python train.py --arch="unet" --model="image super-resolution model" --dataset="photos of plants, animals and fungi (iNaturalist)" --train_examples=77898 --image_size=32 --crop_scale_min=1 --horizontal_flip=true --translate=0.06 --rotation_deg=10 --color_jitter=0.2 --task="super_resolution" --loss="l1" --scale=2 --norm="layernorm" --activation="silu" --widths=[96, 192, 288] --blocks_per_level=2 --block="basic" --attention=false --upsampling="transposed_conv" --init="torch_default" --residual_init="none" --optimizer="adamw" --lr=0.0031 --beta1=0.9 --beta2=0.98 --eps=1e-08 --ema_decay=0.999 --steps=15800 --batch_size=64 --epochs=13.0 --lr_schedule="cosine" --final_lr_fraction=0 --warmup_steps=790 --weight_decay=0.1
Rows from block 6, named by matrix and row number. Each number is 200 + 30 x the weight over its row's rms, rounded and kept within 0 to 999. All counts start at 0. After the name is the row's rms in percent of the matrix's.
# convs0: first 3x3 conv (model.decb.0.0.convs.0.weight, 192x384x3x3), inputs 198-203, a 3x3 kernel for each
convs0.32,098,258,238,216,210,195,185,262,177,201,184,157,130,242,245,193,189,176,186,254,188,245,133,232,223,217,197,266,216,254,171,207,269,156,182,214,202,169,249,245,162,193,187,194,142,158,241,269,239,188,200,271,177,183,276
convs0.33,092,196,183,154,159,221,219,170,97,170,198,219,236,193,231,228,194,228,233,226,254,206,199,126,145,270,186,229,188,191,248,201,221,198,235,212,221,207,197,250,168,212,220,187,177,226,162,214,213,197,180,265,167,155,201
convs0.34,093,195,234,183,253,215,226,227,149,224,187,213,225,183,207,229,181,207,223,229,208,112,237,205,157,193,197,181,161,196,259,198,167,248,199,220,233,211,205,259,239,195,204,250,190,277,199,190,217,226,191,249,155,256,273
convs0.35,116,185,172,210,207,219,218,203,250,174,209,209,198,215,214,198,180,194,187,183,154,160,207,265,197,162,204,271,208,235,246,190,186,164,128,134,199,205,200,155,154,149,150,176,189,202,161,227,214,241,256,220,243,264,317
convs0.36,094,240,180,183,210,215,141,185,118,145,209,225,265,187,233,252,234,216,242,230,233,161,228,245,224,182,162,229,126,157,237,189,188,236,216,164,248,191,220,238,233,223,270,212,158,180,179,160,215,182,221,270,156,160,225
convs0.37,092,140,255,189,194,263,180,245,202,227,173,206,218,215,228,244,229,236,255,230,183,199,246,176,235,212,141,212,166,249,276,172,258,264,172,220,209,162,217,193,142,271,205,186,160,242,203,154,193,183,229,201,205,193,257
convs0.38,104,188,218,232,203,254,259,240,188,198,189,248,229,175,227,208,163,204,199,153,201,199,146,230,201,156,103,150,224,204,227,207,183,174,206,166,163,185,142,167,223,122,180,176,201,233,149,187,227,148,190,237,123,204,146
convs0.39,092,251,269,241,200,243,178,266,180,184,215,231,209,215,238,236,202,225,241,211,191,203,216,231,201,232,214,218,190,245,204,177,221,182,171,190,201,196,246,265,182,203,246,159,180,276,169,179,223,99,199,287,195,183,282
convs0.40,090,265,205,216,197,191,148,169,184,190,203,253,258,196,261,216,175,250,189,241,166,111,196,213,155,230,139,203,195,226,239,175,243,256,233,253,215,200,156,230,240,218,215,154,127,246,211,192,229,249,221,274,223,194,249
convs0.41,098,161,169,164,204,161,247,161,197,196,187,221,245,175,250,252,183,220,214,185,230,280,186,127,110,280,200,143,224,175,212,144,202,202,235,204,147,240,213,229,222,148,160,138,118,159,217,170,214,180,139,163,190,126,196
convs0.42,096,231,211,172,252,232,205,318,179,234,210,219,214,229,266,221,177,211,205,205,251,169,171,165,268,182,147,240,189,195,193,180,209,178,200,146,144,193,201,258,188,122,229,149,202,186,219,196,247,195,214,275,216,160,231
convs0.43,094,204,203,239,224,210,192,227,205,184,252,238,232,203,264,233,197,247,205,179,228,128,197,141,234,211,150,122,251,231,250,180,249,260,176,212,168,216,165,270,232,234,96,189,234,200,176,187,240,210,219,241,227,237,193
convs0.44,099,172,186,194,209,220,201,150,102,161,226,242,182,211,217,175,201,253,254,212,170,209,300,161,165,177,251,327,158,139,229,175,199,231,237,230,258,154,197,220,230,261,292,168,156,231,168,212,227,139,223,211,141,162,274
convs0.45,096,153,138,116,266,176,179,215,248,122,199,210,223,235,209,230,225,198,238,288,261,253,178,229,185,188,153,70,249,240,256,192,220,213,137,213,195,232,161,207,210,183,174,224,146,198,192,127,166,177,122,136,246,195,246
convs0.46,097,205,160,219,141,189,182,177,110,215,175,198,193,191,191,211,160,191,239,214,155,172,180,198,199,209,237,265,189,203,213,196,185,261,227,211,281,192,162,222,195,258,198,164,244,248,185,195,214,171,224,247,205,197,274
convs0.47,094,176,159,213,196,214,228,227,199,222,181,165,202,207,211,240,234,220,244,190,159,117,198,236,170,178,181,207,195,180,234,231,205,278,193,229,200,187,256,239,228,170,212,191,142,173,174,148,153,113,158,192,96,212,233
convs0.48,107,234,184,187,245,165,199,209,242,206,195,182,198,204,166,207,160,203,202,166,190,150,234,188,167,195,205,149,166,194,149,186,199,181,186,191,149,223,288,189,288,121,128,136,128,138,214,177,84,238,124,216,210,219,118
convs0.49,092,197,216,132,209,206,169,240,171,185,194,219,216,263,248,225,258,253,272,205,236,192,118,178,172,170,195,243,208,123,189,198,157,237,234,178,242,212,205,212,131,228,278,163,60,113,205,239,195,199,242,220,203,199,181
convs0.50,108,152,214,217,232,190,204,213,244,194,231,225,242,197,172,231,219,203,226,182,157,179,141,271,268,117,151,164,191,193,207,215,162,210,151,169,153,189,222,192,166,144,203,161,193,217,196,189,216,240,218,259,224,233,247
convs0.51,094,181,172,179,205,224,237,171,170,243,250,263,223,240,256,230,179,242,215,214,192,217,208,143,258,212,186,168,181,274,240,240,251,266,173,253,261,148,280,282,169,258,273,180,291,283,153,199,185,169,200,239,190,216,212
convs0.52,096,240,184,224,191,171,191,173,172,219,159,156,226,197,196,224,207,228,264,162,202,309,249,283,246,98,222,126,144,119,154,171,153,215,180,196,209,231,244,120,231,208,243,193,189,159,261,186,182,228,175,260,218,167,138
convs0.53,094,183,187,203,173,205,243,141,194,230,146,173,148,171,170,172,174,190,189,220,126,163,238,216,255,175,129,105,188,240,158,197,219,165,224,229,201,198,164,240,188,224,139,177,147,185,133,185,238,116,153,224,162,164,265
convs0.54,094,230,196,220,196,237,194,235,192,233,159,189,190,174,215,184,233,209,216,199,213,151,164,220,196,154,191,187,189,160,167,186,154,187,218,219,213,280,179,196,217,227,293,143,152,170,165,207,215,165,227,226,225,178,273
convs0.55,092,169,176,143,243,259,139,247,226,193,219,192,153,230,212,181,157,186,209,174,203,225,196,219,173,104,219,249,151,147,146,174,123,205,138,149,162,171,189,267,181,196,201,234,174,208,232,248,235,289,212,205,344,228,208
convs0.56,115,248,212,236,216,236,188,233,161,179,206,197,194,171,197,206,187,206,197,216,249,260,199,178,142,244,176,201,234,179,208,185,192,181,189,247,212,186,136,159,190,195,242,176,226,234,169,246,218,187,282,126,200,217,184
convs0.57,094,165,160,213,135,256,163,216,164,218,223,221,214,234,272,248,205,195,253,165,238,165,278,233,230,233,263,283,283,238,201,196,264,170,213,205,209,212,199,232,200,192,166,273,230,199,173,184,225,113,190,140,214,169,188
convs0.58,095,215,250,287,181,282,181,206,211,194,213,212,218,216,257,222,170,232,263,135,158,172,168,232,275,220,249,273,190,187,174,164,211,247,117,224,214,187,215,248,165,237,205,109,207,250,189,199,209,138,209,214,229,162,232
convs0.59,108,105,161,181,198,219,238,209,210,261,193,186,182,195,194,231,219,201,222,199,226,231,224,190,179,232,202,245,154,172,182,220,206,258,228,230,295,201,260,216,196,199,143,173,191,248,155,144,165,219,235,243,217,194,189
convs0.60,108,186,235,208,176,191,169,181,201,198,204,230,241,185,227,220,205,204,223,186,244,223,244,113,184,226,289,276,218,226,218,208,217,230,210,218,229,188,158,160,166,197,207,211,190,254,158,214,254,135,195,220,209,183,188
convs0.61,097,247,254,202,171,271,215,203,244,199,195,231,197,200,192,175,210,177,247,248,90,156,243,204,225,266,287,235,176,218,179,160,187,179,209,162,267,163,185,212,146,294,271,211,164,203,201,160,167,156,204,202,304,212,217
convs0.62,091,153,215,227,183,192,175,240,203,201,157,164,181,220,227,220,215,232,228,179,232,241,169,192,221,224,252,286,210,188,118,178,154,156,231,176,212,146,110,174,141,125,194,194,149,174,202,286,220,159,185,210,195,201,220
convs0.63,098,183,178,211,213,159,204,261,157,191,223,221,242,197,220,233,188,194,200,218,217,152,191,238,178,214,187,146,190,146,163,159,152,239,213,199,200,306,237,252,267,226,254,226,289,281,149,200,194,226,188,275,260,224,228
convs0.64,087,175,160,153,225,215,145,193,183,234,202,240,200,225,236,230,206,240,266,212,171,200,118,188,185,145,151,180,181,183,215,205,225,277,208,203,242,111,233,218,187,219,207,152,115,179,202,216,209,244,210,248,214,224,259
convs0.65,094,146,230,152,207,182,182,161,249,157,264,235,226,253,204,213,193,217,212,193,234,195,176,184,188,186,281,295,208,198,174,175,247,202,169,214,187,173,247,291,211,286,199,199,192,243,272,216,146,262,196,196,253,223,240
convs0.66,104,181,123,211,239,180,154,252,195,212,211,194,172,235,207,192,192,185,160,213,194,212,285,265,164,133,121,176,250,199,187,232,231,208,242,203,149,169,189,140,191,185,165,193,198,139,102,171,165,157,144,211,175,144,186
convs0.67,100,226,231,220,256,269,232,294,179,240,236,215,182,220,196,203,248,199,205,223,141,269,229,194,237,194,216,106,170,244,236,194,185,207,171,227,192,168,244,227,103,262,275,196,190,202,170,181,161,184,205,173,258,206,200
convs0.68,089,175,168,191,203,223,194,156,143,233,185,216,290,189,251,264,223,215,208,150,184,183,181,167,133,250,178,178,241,194,252,226,156,243,246,218,233,259,178,207,229,292,217,196,152,203,151,182,247,216,180,271,198,221,218
convs0.69,115,193,231,187,139,137,201,183,295,200,212,162,173,248,229,213,226,194,171,238,206,200,178,284,238,176,171,194,233,203,184,224,207,221,200,230,150,203,238,217,201,131,236,158,243,236,179,255,180,185,159,269,144,260,152
convs0.70,110,283,171,183,215,191,223,215,260,277,221,229,188,219,226,199,215,221,184,194,171,155,197,190,329,196,164,177,243,261,180,241,207,189,247,214,189,205,237,204,218,194,207,192,116,248,213,203,188,185,235,222,143,267,216
convs0.71,093,217,175,153,159,220,231,236,146,209,180,195,219,173,200,189,226,202,274,276,146,215,191,176,178,134,157,232,133,180,239,186,230,215,266,234,212,249,228,231,218,293,265,195,250,226,204,180,202,182,250,215,213,189,251
convs0.72,109,206,187,215,241,213,204,238,142,205,211,157,181,228,176,195,236,191,211,185,149,188,137,217,207,215,198,162,181,169,171,166,136,166,200,184,234,170,225,223,171,146,227,149,60,162,205,200,145,118,156,144,160,132,257
convs0.73,094,225,226,213,215,215,170,210,237,181,189,224,209,242,249,232,206,238,231,174,169,245,136,261,238,116,210,167,180,187,174,230,169,171,161,174,168,164,186,230,240,148,204,166,129,193,210,282,137,233,183,234,189,204,184
convs0.74,102,100,226,234,176,208,236,151,256,228,201,216,210,217,247,245,206,188,188,205,185,174,185,182,252,173,228,197,203,232,170,192,210,182,162,241,142,155,202,225,290,316,160,236,259,220,200,206,240,194,193,219,144,271,193
convs0.75,111,195,223,203,209,153,157,219,251,132,196,196,230,185,182,205,204,194,225,225,184,237,208,193,109,182,217,211,135,167,222,162,176,230,185,214,241,209,204,199,238,99,272,184,271,149,209,214,152,187,230,165,287,182,148
convs0.76,094,262,228,198,251,264,236,183,186,177,246,240,233,232,211,199,232,209,188,144,228,190,222,230,103,287,260,165,261,203,238,222,273,240,196,249,289,233,207,276,227,220,212,189,86,138,199,108,128,115,154,154,134,148,193
convs0.77,095,129,152,178,167,198,172,199,162,298,192,206,229,224,229,223,187,199,209,158,183,212,166,150,220,147,219,289,177,188,201,189,147,245,240,208,209,176,211,235,192,253,220,178,286,254,216,188,196,280,213,213,265,248,229
convs0.78,112,215,189,153,163,213,205,209,214,140,190,215,202,178,219,192,181,181,211,195,189,272,235,267,272,217,181,256,220,170,135,179,170,144,188,210,221,208,241,198,277,277,221,233,169,179,223,238,152,203,184,134,256,198,184
convs0.79,103,239,220,202,295,192,168,215,194,186,211,196,207,209,203,226,212,198,182,182,231,216,219,170,150,241,276,232,232,224,248,238,179,210,188,184,209,200,166,219,165,158,176,245,230,215,211,241,254,328,211,169,190,163,147
convs0.80,110,248,240,212,214,141,152,160,181,158,176,170,132,186,132,150,240,205,212,236,184,183,157,109,134,180,218,258,245,224,218,199,187,149,208,168,175,162,225,205,184,306,278,169,117,190,194,237,221,113,180,174,166,180,189
convs0.81,106,216,206,147,197,206,186,189,199,164,222,233,187,196,142,163,203,175,176,197,190,205,171,212,268,192,176,189,169,213,199,184,190,192,243,176,164,155,264,199,247,324,267,183,154,118,168,186,129,218,169,185,172,175,193
convs0.82,093,246,135,189,216,212,221,203,188,152,209,232,234,251,259,234,233,238,255,269,149,162,192,277,227,233,167,75,286,219,221,235,199,217,230,245,254,199,234,219,236,278,238,203,114,184,180,189,162,148,166,256,111,146,212
convs0.83,097,220,194,162,231,235,225,171,185,160,212,199,163,243,239,208,226,210,201,194,120,156,194,227,129,230,244,189,266,256,192,211,200,176,206,234,258,139,163,160,166,159,160,157,84,122,179,208,170,199,169,125,183,185,195
convs0.84,112,160,219,171,219,186,180,191,207,192,219,217,225,215,216,248,216,222,238,183,204,183,145,197,215,257,153,233,165,247,250,173,211,218,210,217,226,176,185,155,152,171,158,185,155,175,175,176,198,184,170,201,233,260,169
convs0.85,103,192,204,183,130,183,200,192,254,173,185,136,147,233,195,191,204,183,194,228,215,162,192,241,240,157,183,120,154,185,155,194,219,181,184,174,161,204,290,180,164,234,183,162,185,176,158,224,126,183,161,248,207,241,161
convs0.86,094,164,119,181,190,276,151,246,158,200,212,151,166,224,245,215,174,254,243,190,193,108,171,192,131,231,117,180,192,181,188,160,205,239,195,222,263,160,173,175,231,132,194,169,209,219,137,196,212,168,187,292,162,206,213
convs0.87,095,243,258,210,262,208,210,208,243,189,229,234,228,199,226,208,216,201,176,165,199,108,136,244,232,189,172,150,287,206,170,193,217,197,183,172,222,199,201,187,195,209,144,202,214,197,218,212,171,226,165,277,248,286,191
convs0.88,095,137,186,159,187,244,167,159,189,254,178,209,214,218,259,237,211,244,223,134,222,236,146,181,222,208,159,160,218,227,205,225,243,245,210,239,161,208,196,193,171,148,156,213,226,260,188,247,184,285,183,213,238,226,200
convs0.89,097,217,232,212,239,297,228,254,112,213,223,228,236,242,244,238,220,211,257,170,159,184,172,208,292,186,183,266,203,179,184,192,177,199,207,180,213,211,206,265,232,218,226,236,203,231,155,252,173,141,232,237,162,133,249
convs0.90,092,232,182,184,173,219,210,301,147,213,173,182,195,227,231,204,237,213,233,229,136,184,198,278,236,136,109,177,206,159,170,217,179,182,212,184,180,153,231,197,134,256,249,158,145,114,169,200,252,103,236,225,154,144,177
convs0.91,093,199,133,212,206,210,212,229,202,174,235,250,265,169,220,247,162,209,228,257,201,230,150,257,167,225,268,137,180,146,193,179,131,223,194,155,176,234,184,228,240,264,178,174,176,170,128,194,167,165,183,248,232,170,168
convs0.92,099,172,214,109,307,229,199,231,288,208,230,218,195,234,224,200,247,239,180,166,251,268,136,224,188,239,175,87,220,212,255,187,205,204,227,216,130,213,258,263,210,245,178,166,171,160,176,227,142,255,161,163,199,259,113
convs0.93,090,165,206,136,209,184,197,230,165,133,177,224,199,267,271,251,214,258,240,180,147,221,211,233,118,246,279,230,246,172,225,240,182,193,209,203,195,175,204,224,164,168,226,170,93,133,249,269,197,214,184,208,162,167,189
convs0.94,094,183,187,103,263,235,241,258,172,196,229,251,243,206,245,255,235,220,208,191,134,162,215,154,237,244,287,89,159,164,198,166,162,194,155,204,208,239,263,249,247,264,166,223,170,188,157,101,152,149,136,162,172,187,178
convs0.95,089,296,230,181,213,232,144,200,166,143,221,254,210,249,272,221,233,228,182,158,186,151,190,225,283,184,264,234,254,180,163,227,172,148,181,174,176,134,263,296,195,253,210,172,135,179,313,241,199,249,236,225,249,177,147
convs0.96,116,168,193,186,189,228,236,145,181,190,205,149,201,242,177,208,204,182,195,206,265,231,282,232,254,194,106,150,252,189,257,219,216,204,255,213,187,209,195,194,187,165,195,225,268,210,213,185,176,178,182,202,214,207,148
convs0.97,114,187,126,189,255,170,236,209,221,222,212,217,209,186,181,147,223,196,184,210,126,216,212,257,169,211,195,193,187,216,187,207,221,220,222,213,233,229,222,178,163,139,121,195,118,162,213,210,207,237,155,221,230,228,256
convs0.98,094,195,239,208,225,201,198,192,210,199,204,196,228,176,187,192,206,252,243,140,245,165,207,239,180,231,209,187,159,174,208,164,189,207,181,219,218,182,208,183,280,194,236,247,162,203,209,238,131,190,177,218,159,211,150
convs0.99,091,196,178,202,184,153,172,231,206,157,249,247,216,243,246,225,198,220,231,286,115,163,239,197,215,228,227,244,230,206,212,202,204,194,119,172,190,164,242,258,180,186,268,197,183,183,219,190,227,87,200,209,173,194,219
convs0.100,087,175,176,202,194,280,201,283,160,213,215,236,212,228,258,218,178,210,199,195,217,236,257,200,199,207,248,209,177,236,185,222,216,150,180,214,133,127,194,263,226,209,229,264,172,244,254,242,184,256,228,210,251,127,182
convs0.101,096,214,169,215,197,151,237,210,221,241,155,115,157,122,67,112,149,106,147,237,246,208,247,167,149,226,222,232,185,124,181,172,93,151,162,142,199,213,168,155,197,204,192,248,259,222,270,183,217,251,159,146,268,247,207
convs0.102,095,228,194,243,229,237,248,162,175,194,196,223,215,182,179,190,170,203,211,213,191,227,190,161,184,167,246,194,147,182,193,123,173,247,163,166,157,218,263,205,256,270,162,218,216,216,225,228,171,245,192,214,228,197,132
convs0.103,092,315,208,165,215,206,173,242,212,152,183,166,186,237,208,226,232,243,237,233,163,181,161,284,219,192,190,152,174,217,198,202,226,225,150,246,202,218,253,163,154,189,180,129,143,129,194,193,130,151,79,211,139,138,172
convs0.104,100,200,159,166,117,286,143,229,103,183,229,195,208,245,301,258,258,220,260,213,250,143,241,199,204,176,230,234,205,232,208,193,267,216,226,238,280,224,188,253,239,217,193,248,223,251,247,121,224,121,230,169,192,165,261
convs0.105,097,212,194,192,202,225,225,251,170,193,223,214,235,178,204,209,238,230,237,236,172,247,242,204,220,159,114,125,186,189,242,235,242,227,224,176,265,169,212,208,214,221,180,230,258,195,225,158,174,167,249,217,195,193,193
convs0.106,091,202,156,169,185,185,196,170,105,163,171,211,195,148,149,164,169,185,184,263,219,236,221,127,113,148,152,214,147,205,267,190,161,210,216,174,187,256,239,259,208,302,258,180,208,259,169,180,266,137,215,215,169,161,277
convs0.107,117,188,215,200,224,133,263,203,195,167,200,205,232,192,174,226,190,168,211,268,189,204,213,187,124,216,203,167,176,236,246,163,196,225,200,168,273,229,219,187,232,191,135,267,143,180,241,230,128,252,186,218,183,226,182
convs0.108,094,232,150,242,169,230,179,221,180,215,211,202,233,183,226,210,189,230,258,177,184,222,169,327,201,183,249,320,184,180,139,160,161,197,203,181,222,182,194,167,191,225,193,217,262,173,168,187,198,233,199,224,263,216,223
convs0.109,099,141,203,231,93,261,127,206,152,166,195,213,222,217,302,264,204,242,291,187,213,77,195,177,248,202,222,221,216,170,197,152,234,234,165,230,250,195,128,188,204,232,110,144,183,230,202,154,228,127,168,212,194,176,310
convs0.110,094,212,248,207,207,254,108,210,166,168,225,248,210,203,275,210,183,191,243,242,191,146,253,208,231,240,216,149,210,178,196,206,204,248,198,202,287,140,134,182,206,211,207,219,113,191,269,167,332,150,214,201,191,140,260
convs0.111,098,198,189,212,154,166,140,222,117,221,218,232,218,255,266,281,200,205,241,193,154,214,160,196,222,186,203,239,200,195,190,187,159,256,219,236,253,201,206,251,175,263,274,198,231,225,167,272,226,243,202,249,258,236,256
convs0.112,105,155,158,220,201,149,229,207,201,187,222,203,207,246,228,254,232,210,230,259,144,170,159,174,214,296,209,143,186,227,160,199,166,246,175,177,260,210,193,214,203,203,97,150,142,136,200,191,256,195,225,174,156,214,189
convs0.113,096,136,167,214,191,195,208,201,172,209,206,220,217,183,228,244,169,195,220,202,188,101,244,213,217,257,209,226,203,192,184,141,187,172,156,203,237,166,169,247,253,165,230,271,224,281,169,239,180,168,198,219,158,226,240
convs0.114,095,258,263,194,261,233,156,224,205,183,220,230,187,258,240,225,215,221,168,145,204,258,158,169,195,252,206,239,196,220,230,155,217,186,136,179,222,143,163,238,104,249,204,140,112,159,269,243,184,250,211,192,230,182,215
convs0.115,095,215,172,215,201,153,238,214,227,246,160,122,160,128,75,117,151,111,152,237,251,212,248,172,156,233,229,240,189,132,184,178,102,154,163,147,197,214,170,157,190,200,191,242,259,221,280,193,223,262,166,150,281,257,205
convs0.116,091,193,177,146,162,215,136,177,125,193,210,238,198,255,306,252,244,241,254,190,226,197,206,146,174,185,281,287,216,218,209,198,244,158,253,243,240,248,181,244,239,267,269,200,178,206,185,239,282,73,188,133,130,114,171
convs0.117,109,198,190,283,177,165,186,151,217,212,197,193,191,219,188,176,209,214,186,250,196,170,184,220,282,197,222,130,148,169,131,213,136,184,210,197,206,242,235,230,155,150,106,234,184,166,266,255,202,252,225,169,163,215,116
convs0.118,095,228,158,180,182,218,137,221,155,135,237,200,183,257,252,229,233,199,232,234,159,166,203,285,249,184,189,228,130,163,203,204,249,164,173,201,199,191,225,284,159,187,255,179,153,202,218,208,212,171,247,222,219,184,237
convs0.119,105,239,241,248,242,235,255,256,214,244,185,219,194,219,261,218,232,249,192,167,199,269,159,166,129,179,205,213,204,248,189,207,206,197,225,231,194,193,137,129,173,185,192,164,182,213,153,236,254,159,231,209,186,201,212
convs0.120,098,170,198,180,155,259,176,244,187,177,185,199,195,242,240,236,198,203,223,199,135,181,157,218,175,269,305,239,131,164,225,173,197,179,164,213,170,219,170,249,241,201,183,218,141,192,171,144,211,160,200,93,199,106,195
convs0.121,095,93,214,193,172,181,180,209,199,214,162,219,220,198,247,253,190,202,210,238,192,187,218,234,235,146,149,226,147,165,183,202,220,226,247,211,183,132,181,251,192,289,268,162,202,300,190,246,141,314,202,221,203,191,192
convs0.122,090,260,242,208,190,222,143,197,160,171,225,242,225,213,249,201,210,196,150,156,139,202,169,170,256,222,201,197,172,193,121,162,212,138,194,197,149,198,167,197,159,177,202,167,170,256,217,227,248,187,204,213,216,116,205
convs0.123,108,260,168,115,239,128,146,211,237,251,212,203,230,198,201,215,201,212,207,172,231,194,178,180,180,200,189,211,225,234,221,187,203,238,176,158,223,196,131,209,199,211,199,178,321,240,110,215,198,115,135,201,197,160,243
convs0.124,114,130,189,209,177,175,220,224,281,142,218,188,213,229,204,199,235,209,199,220,262,174,181,173,129,202,336,176,183,195,244,246,244,219,202,223,94,204,173,248,206,199,235,222,198,147,227,186,195,201,211,206,201,271,158
convs0.125,115,155,229,158,155,211,127,209,158,140,236,225,254,190,133,159,259,175,202,179,159,241,197,173,212,154,140,132,233,214,295,182,178,234,234,208,192,221,253,216,197,227,202,188,154,186,194,197,102,211,204,190,162,232,209
convs0.126,094,239,232,216,209,200,195,250,237,238,152,175,165,222,259,231,206,206,222,179,216,235,180,280,221,173,167,236,257,219,183,231,247,193,237,191,161,169,191,209,79,106,179,144,59,109,232,283,263,201,268,279,156,203,188
convs0.127,103,208,249,279,176,159,174,212,191,236,240,201,179,242,220,225,241,247,217,190,202,209,180,145,221,219,204,222,181,154,216,160,182,229,163,181,204,191,239,210,176,197,160,96,148,178,215,187,217,251,171,197,255,205,243
convs0.128,094,212,169,214,201,151,238,215,227,245,159,121,160,127,73,117,150,109,152,235,249,211,248,172,156,231,226,238,188,133,184,177,103,155,163,148,198,212,169,156,192,199,191,243,257,220,280,193,220,260,165,151,279,258,205
convs0.129,097,162,312,176,272,234,161,216,224,157,226,235,219,220,211,209,230,252,233,244,218,160,218,172,229,221,232,176,234,181,265,190,226,231,174,245,248,218,256,243,137,309,239,171,169,185,195,244,246,167,276,263,197,220,253
convs0.130,099,198,154,207,188,146,227,207,209,229,153,110,154,122,58,107,149,101,148,226,247,193,241,178,152,213,216,228,177,119,175,165,76,143,156,130,187,222,182,169,187,199,200,236,249,224,271,176,218,249,159,140,265,241,196
convs0.131,096,288,206,170,260,182,220,229,148,169,190,224,216,207,225,198,218,238,196,167,180,205,183,147,103,243,269,200,216,223,194,190,221,185,226,212,240,181,182,198,227,235,195,113,114,136,226,168,173,192,99,159,160,146,146
convs0.132,105,246,270,214,200,247,183,222,214,211,196,204,188,194,195,183,174,192,198,190,229,189,224,149,184,262,193,233,259,206,169,160,189,207,151,169,186,202,203,231,179,210,203,208,303,180,269,178,221,220,159,234,220,183,270
convs0.133,096,203,181,223,207,230,233,241,243,300,216,257,241,199,224,232,232,215,215,158,168,222,236,242,242,101,173,200,216,206,234,176,227,270,217,224,213,237,243,199,204,246,199,162,214,250,181,126,129,169,201,185,214,234,254
convs0.134,113,242,179,225,213,159,230,157,212,161,216,211,201,191,178,201,147,123,198,178,196,241,197,128,255,248,79,167,239,209,207,251,218,227,214,234,268,213,158,205,181,177,181,265,278,180,178,217,234,180,174,201,208,197,158
convs0.135,107,156,193,195,138,199,244,185,155,232,173,227,195,233,257,226,162,210,169,210,216,199,233,186,153,177,168,144,228,233,196,237,277,179,170,199,128,193,156,145,228,218,148,206,179,146,164,233,229,158,188,272,137,158,254
convs0.136,122,248,169,194,204,226,171,203,245,241,209,216,225,226,193,204,212,193,192,190,215,171,201,258,315,192,197,172,157,216,177,271,215,221,199,203,223,198,242,220,197,207,202,218,183,235,262,155,209,210,264,268,205,208,259
convs0.137,111,117,218,176,168,210,159,128,250,163,220,203,162,222,190,191,225,207,213,202,197,200,216,176,264,218,207,172,197,225,248,163,206,152,222,276,237,224,238,208,223,258,183,207,140,101,190,254,202,105,238,208,190,224,210
convs0.138,103,193,160,183,174,160,164,148,191,137,216,218,230,173,190,250,193,205,238,188,169,226,153,254,251,198,126,156,195,191,198,148,168,256,194,187,265,239,223,212,175,224,184,135,168,255,181,179,201,180,159,237,150,168,243
convs0.139,112,189,139,136,192,244,209,180,159,161,225,195,219,241,224,234,190,175,189,194,179,222,193,163,216,207,235,292,172,190,230,227,223,228,204,140,159,179,166,195,207,174,257,218,195,233,240,213,190,293,245,162,149,179,139
convs0.140,092,185,234,178,215,266,244,174,151,256,161,188,218,182,230,215,234,207,190,191,148,213,205,163,145,246,248,207,184,186,197,199,210,209,221,187,184,273,237,222,218,302,211,176,216,190,162,193,252,152,191,170,174,156,188
convs0.141,096,159,237,220,166,200,164,257,99,154,224,194,217,188,231,228,177,202,239,202,61,228,266,185,134,259,173,118,166,155,246,180,231,237,213,245,256,167,194,216,164,194,233,211,197,246,201,197,212,153,257,170,268,174,316
convs0.142,103,202,155,149,229,259,215,204,200,255,201,204,194,229,228,247,224,226,235,160,161,173,230,267,281,147,147,140,208,209,178,230,210,202,196,195,213,244,218,208,155,151,167,238,253,225,226,171,179,230,217,166,271,265,199
convs0.143,094,134,169,130,212,203,106,203,158,154,223,207,237,260,267,254,249,234,179,154,210,181,196,211,163,151,190,213,239,159,255,227,205,221,249,196,219,213,159,221,148,236,190,178,101,197,252,217,239,282,219,196,223,224,227
convs0.144,119,120,197,138,158,175,245,188,219,143,213,198,220,200,173,176,199,186,214,177,181,186,178,142,201,177,114,140,183,189,222,193,174,175,224,249,262,244,241,121,179,162,235,185,183,270,142,161,137,182,182,180,207,181,155
convs0.145,095,215,217,186,260,201,183,196,227,180,204,258,252,228,245,237,216,210,207,225,161,141,154,214,211,114,158,261,198,137,176,169,179,229,195,203,186,241,253,258,222,343,221,200,146,187,134,176,216,170,160,258,175,249,212
convs0.146,096,234,232,180,201,211,224,220,130,172,160,191,194,175,180,170,176,179,219,193,175,171,223,153,131,176,278,311,105,165,189,144,106,212,192,149,182,211,175,181,225,163,229,218,178,195,193,222,207,155,223,217,202,157,234
convs0.147,093,271,144,171,216,231,200,238,133,236,255,277,284,182,244,222,212,185,229,224,136,201,159,198,246,257,158,102,219,194,194,205,184,186,220,179,244,198,161,254,191,217,219,220,205,238,146,170,191,167,220,193,241,184,191
convs0.148,118,248,218,181,224,168,209,157,221,187,198,202,180,156,178,183,176,233,192,175,279,117,156,283,128,212,172,164,325,246,243,239,233,224,224,239,166,205,146,196,229,198,185,217,218,159,228,196,203,235,168,212,207,196,195
convs0.149,095,255,145,170,208,223,182,199,102,255,244,200,248,175,160,164,208,221,234,168,90,108,175,207,256,194,225,134,209,163,239,214,169,220,266,223,232,150,184,173,216,213,186,173,141,137,156,153,118,213,241,185,209,238,226
convs0.150,094,232,246,158,212,155,214,216,216,209,208,215,215,275,260,254,254,235,226,225,220,197,169,227,204,137,185,194,271,257,222,267,293,199,215,185,212,241,246,257,266,204,278,186,149,222,192,253,119,126,117,222,135,188,164
convs0.151,109,204,225,245,159,204,222,205,193,222,200,206,202,207,222,210,236,235,246,252,220,205,208,172,121,172,188,239,165,158,178,211,195,169,196,224,269,218,157,148,246,257,279,225,250,208,179,171,187,202,251,189,200,176,216
convs0.152,097,203,190,135,194,199,169,267,176,190,202,227,212,224,252,255,217,212,169,196,225,233,187,239,204,213,229,114,142,149,174,169,154,175,181,141,167,216,264,247,212,231,207,156,152,201,181,146,143,218,212,232,215,161,137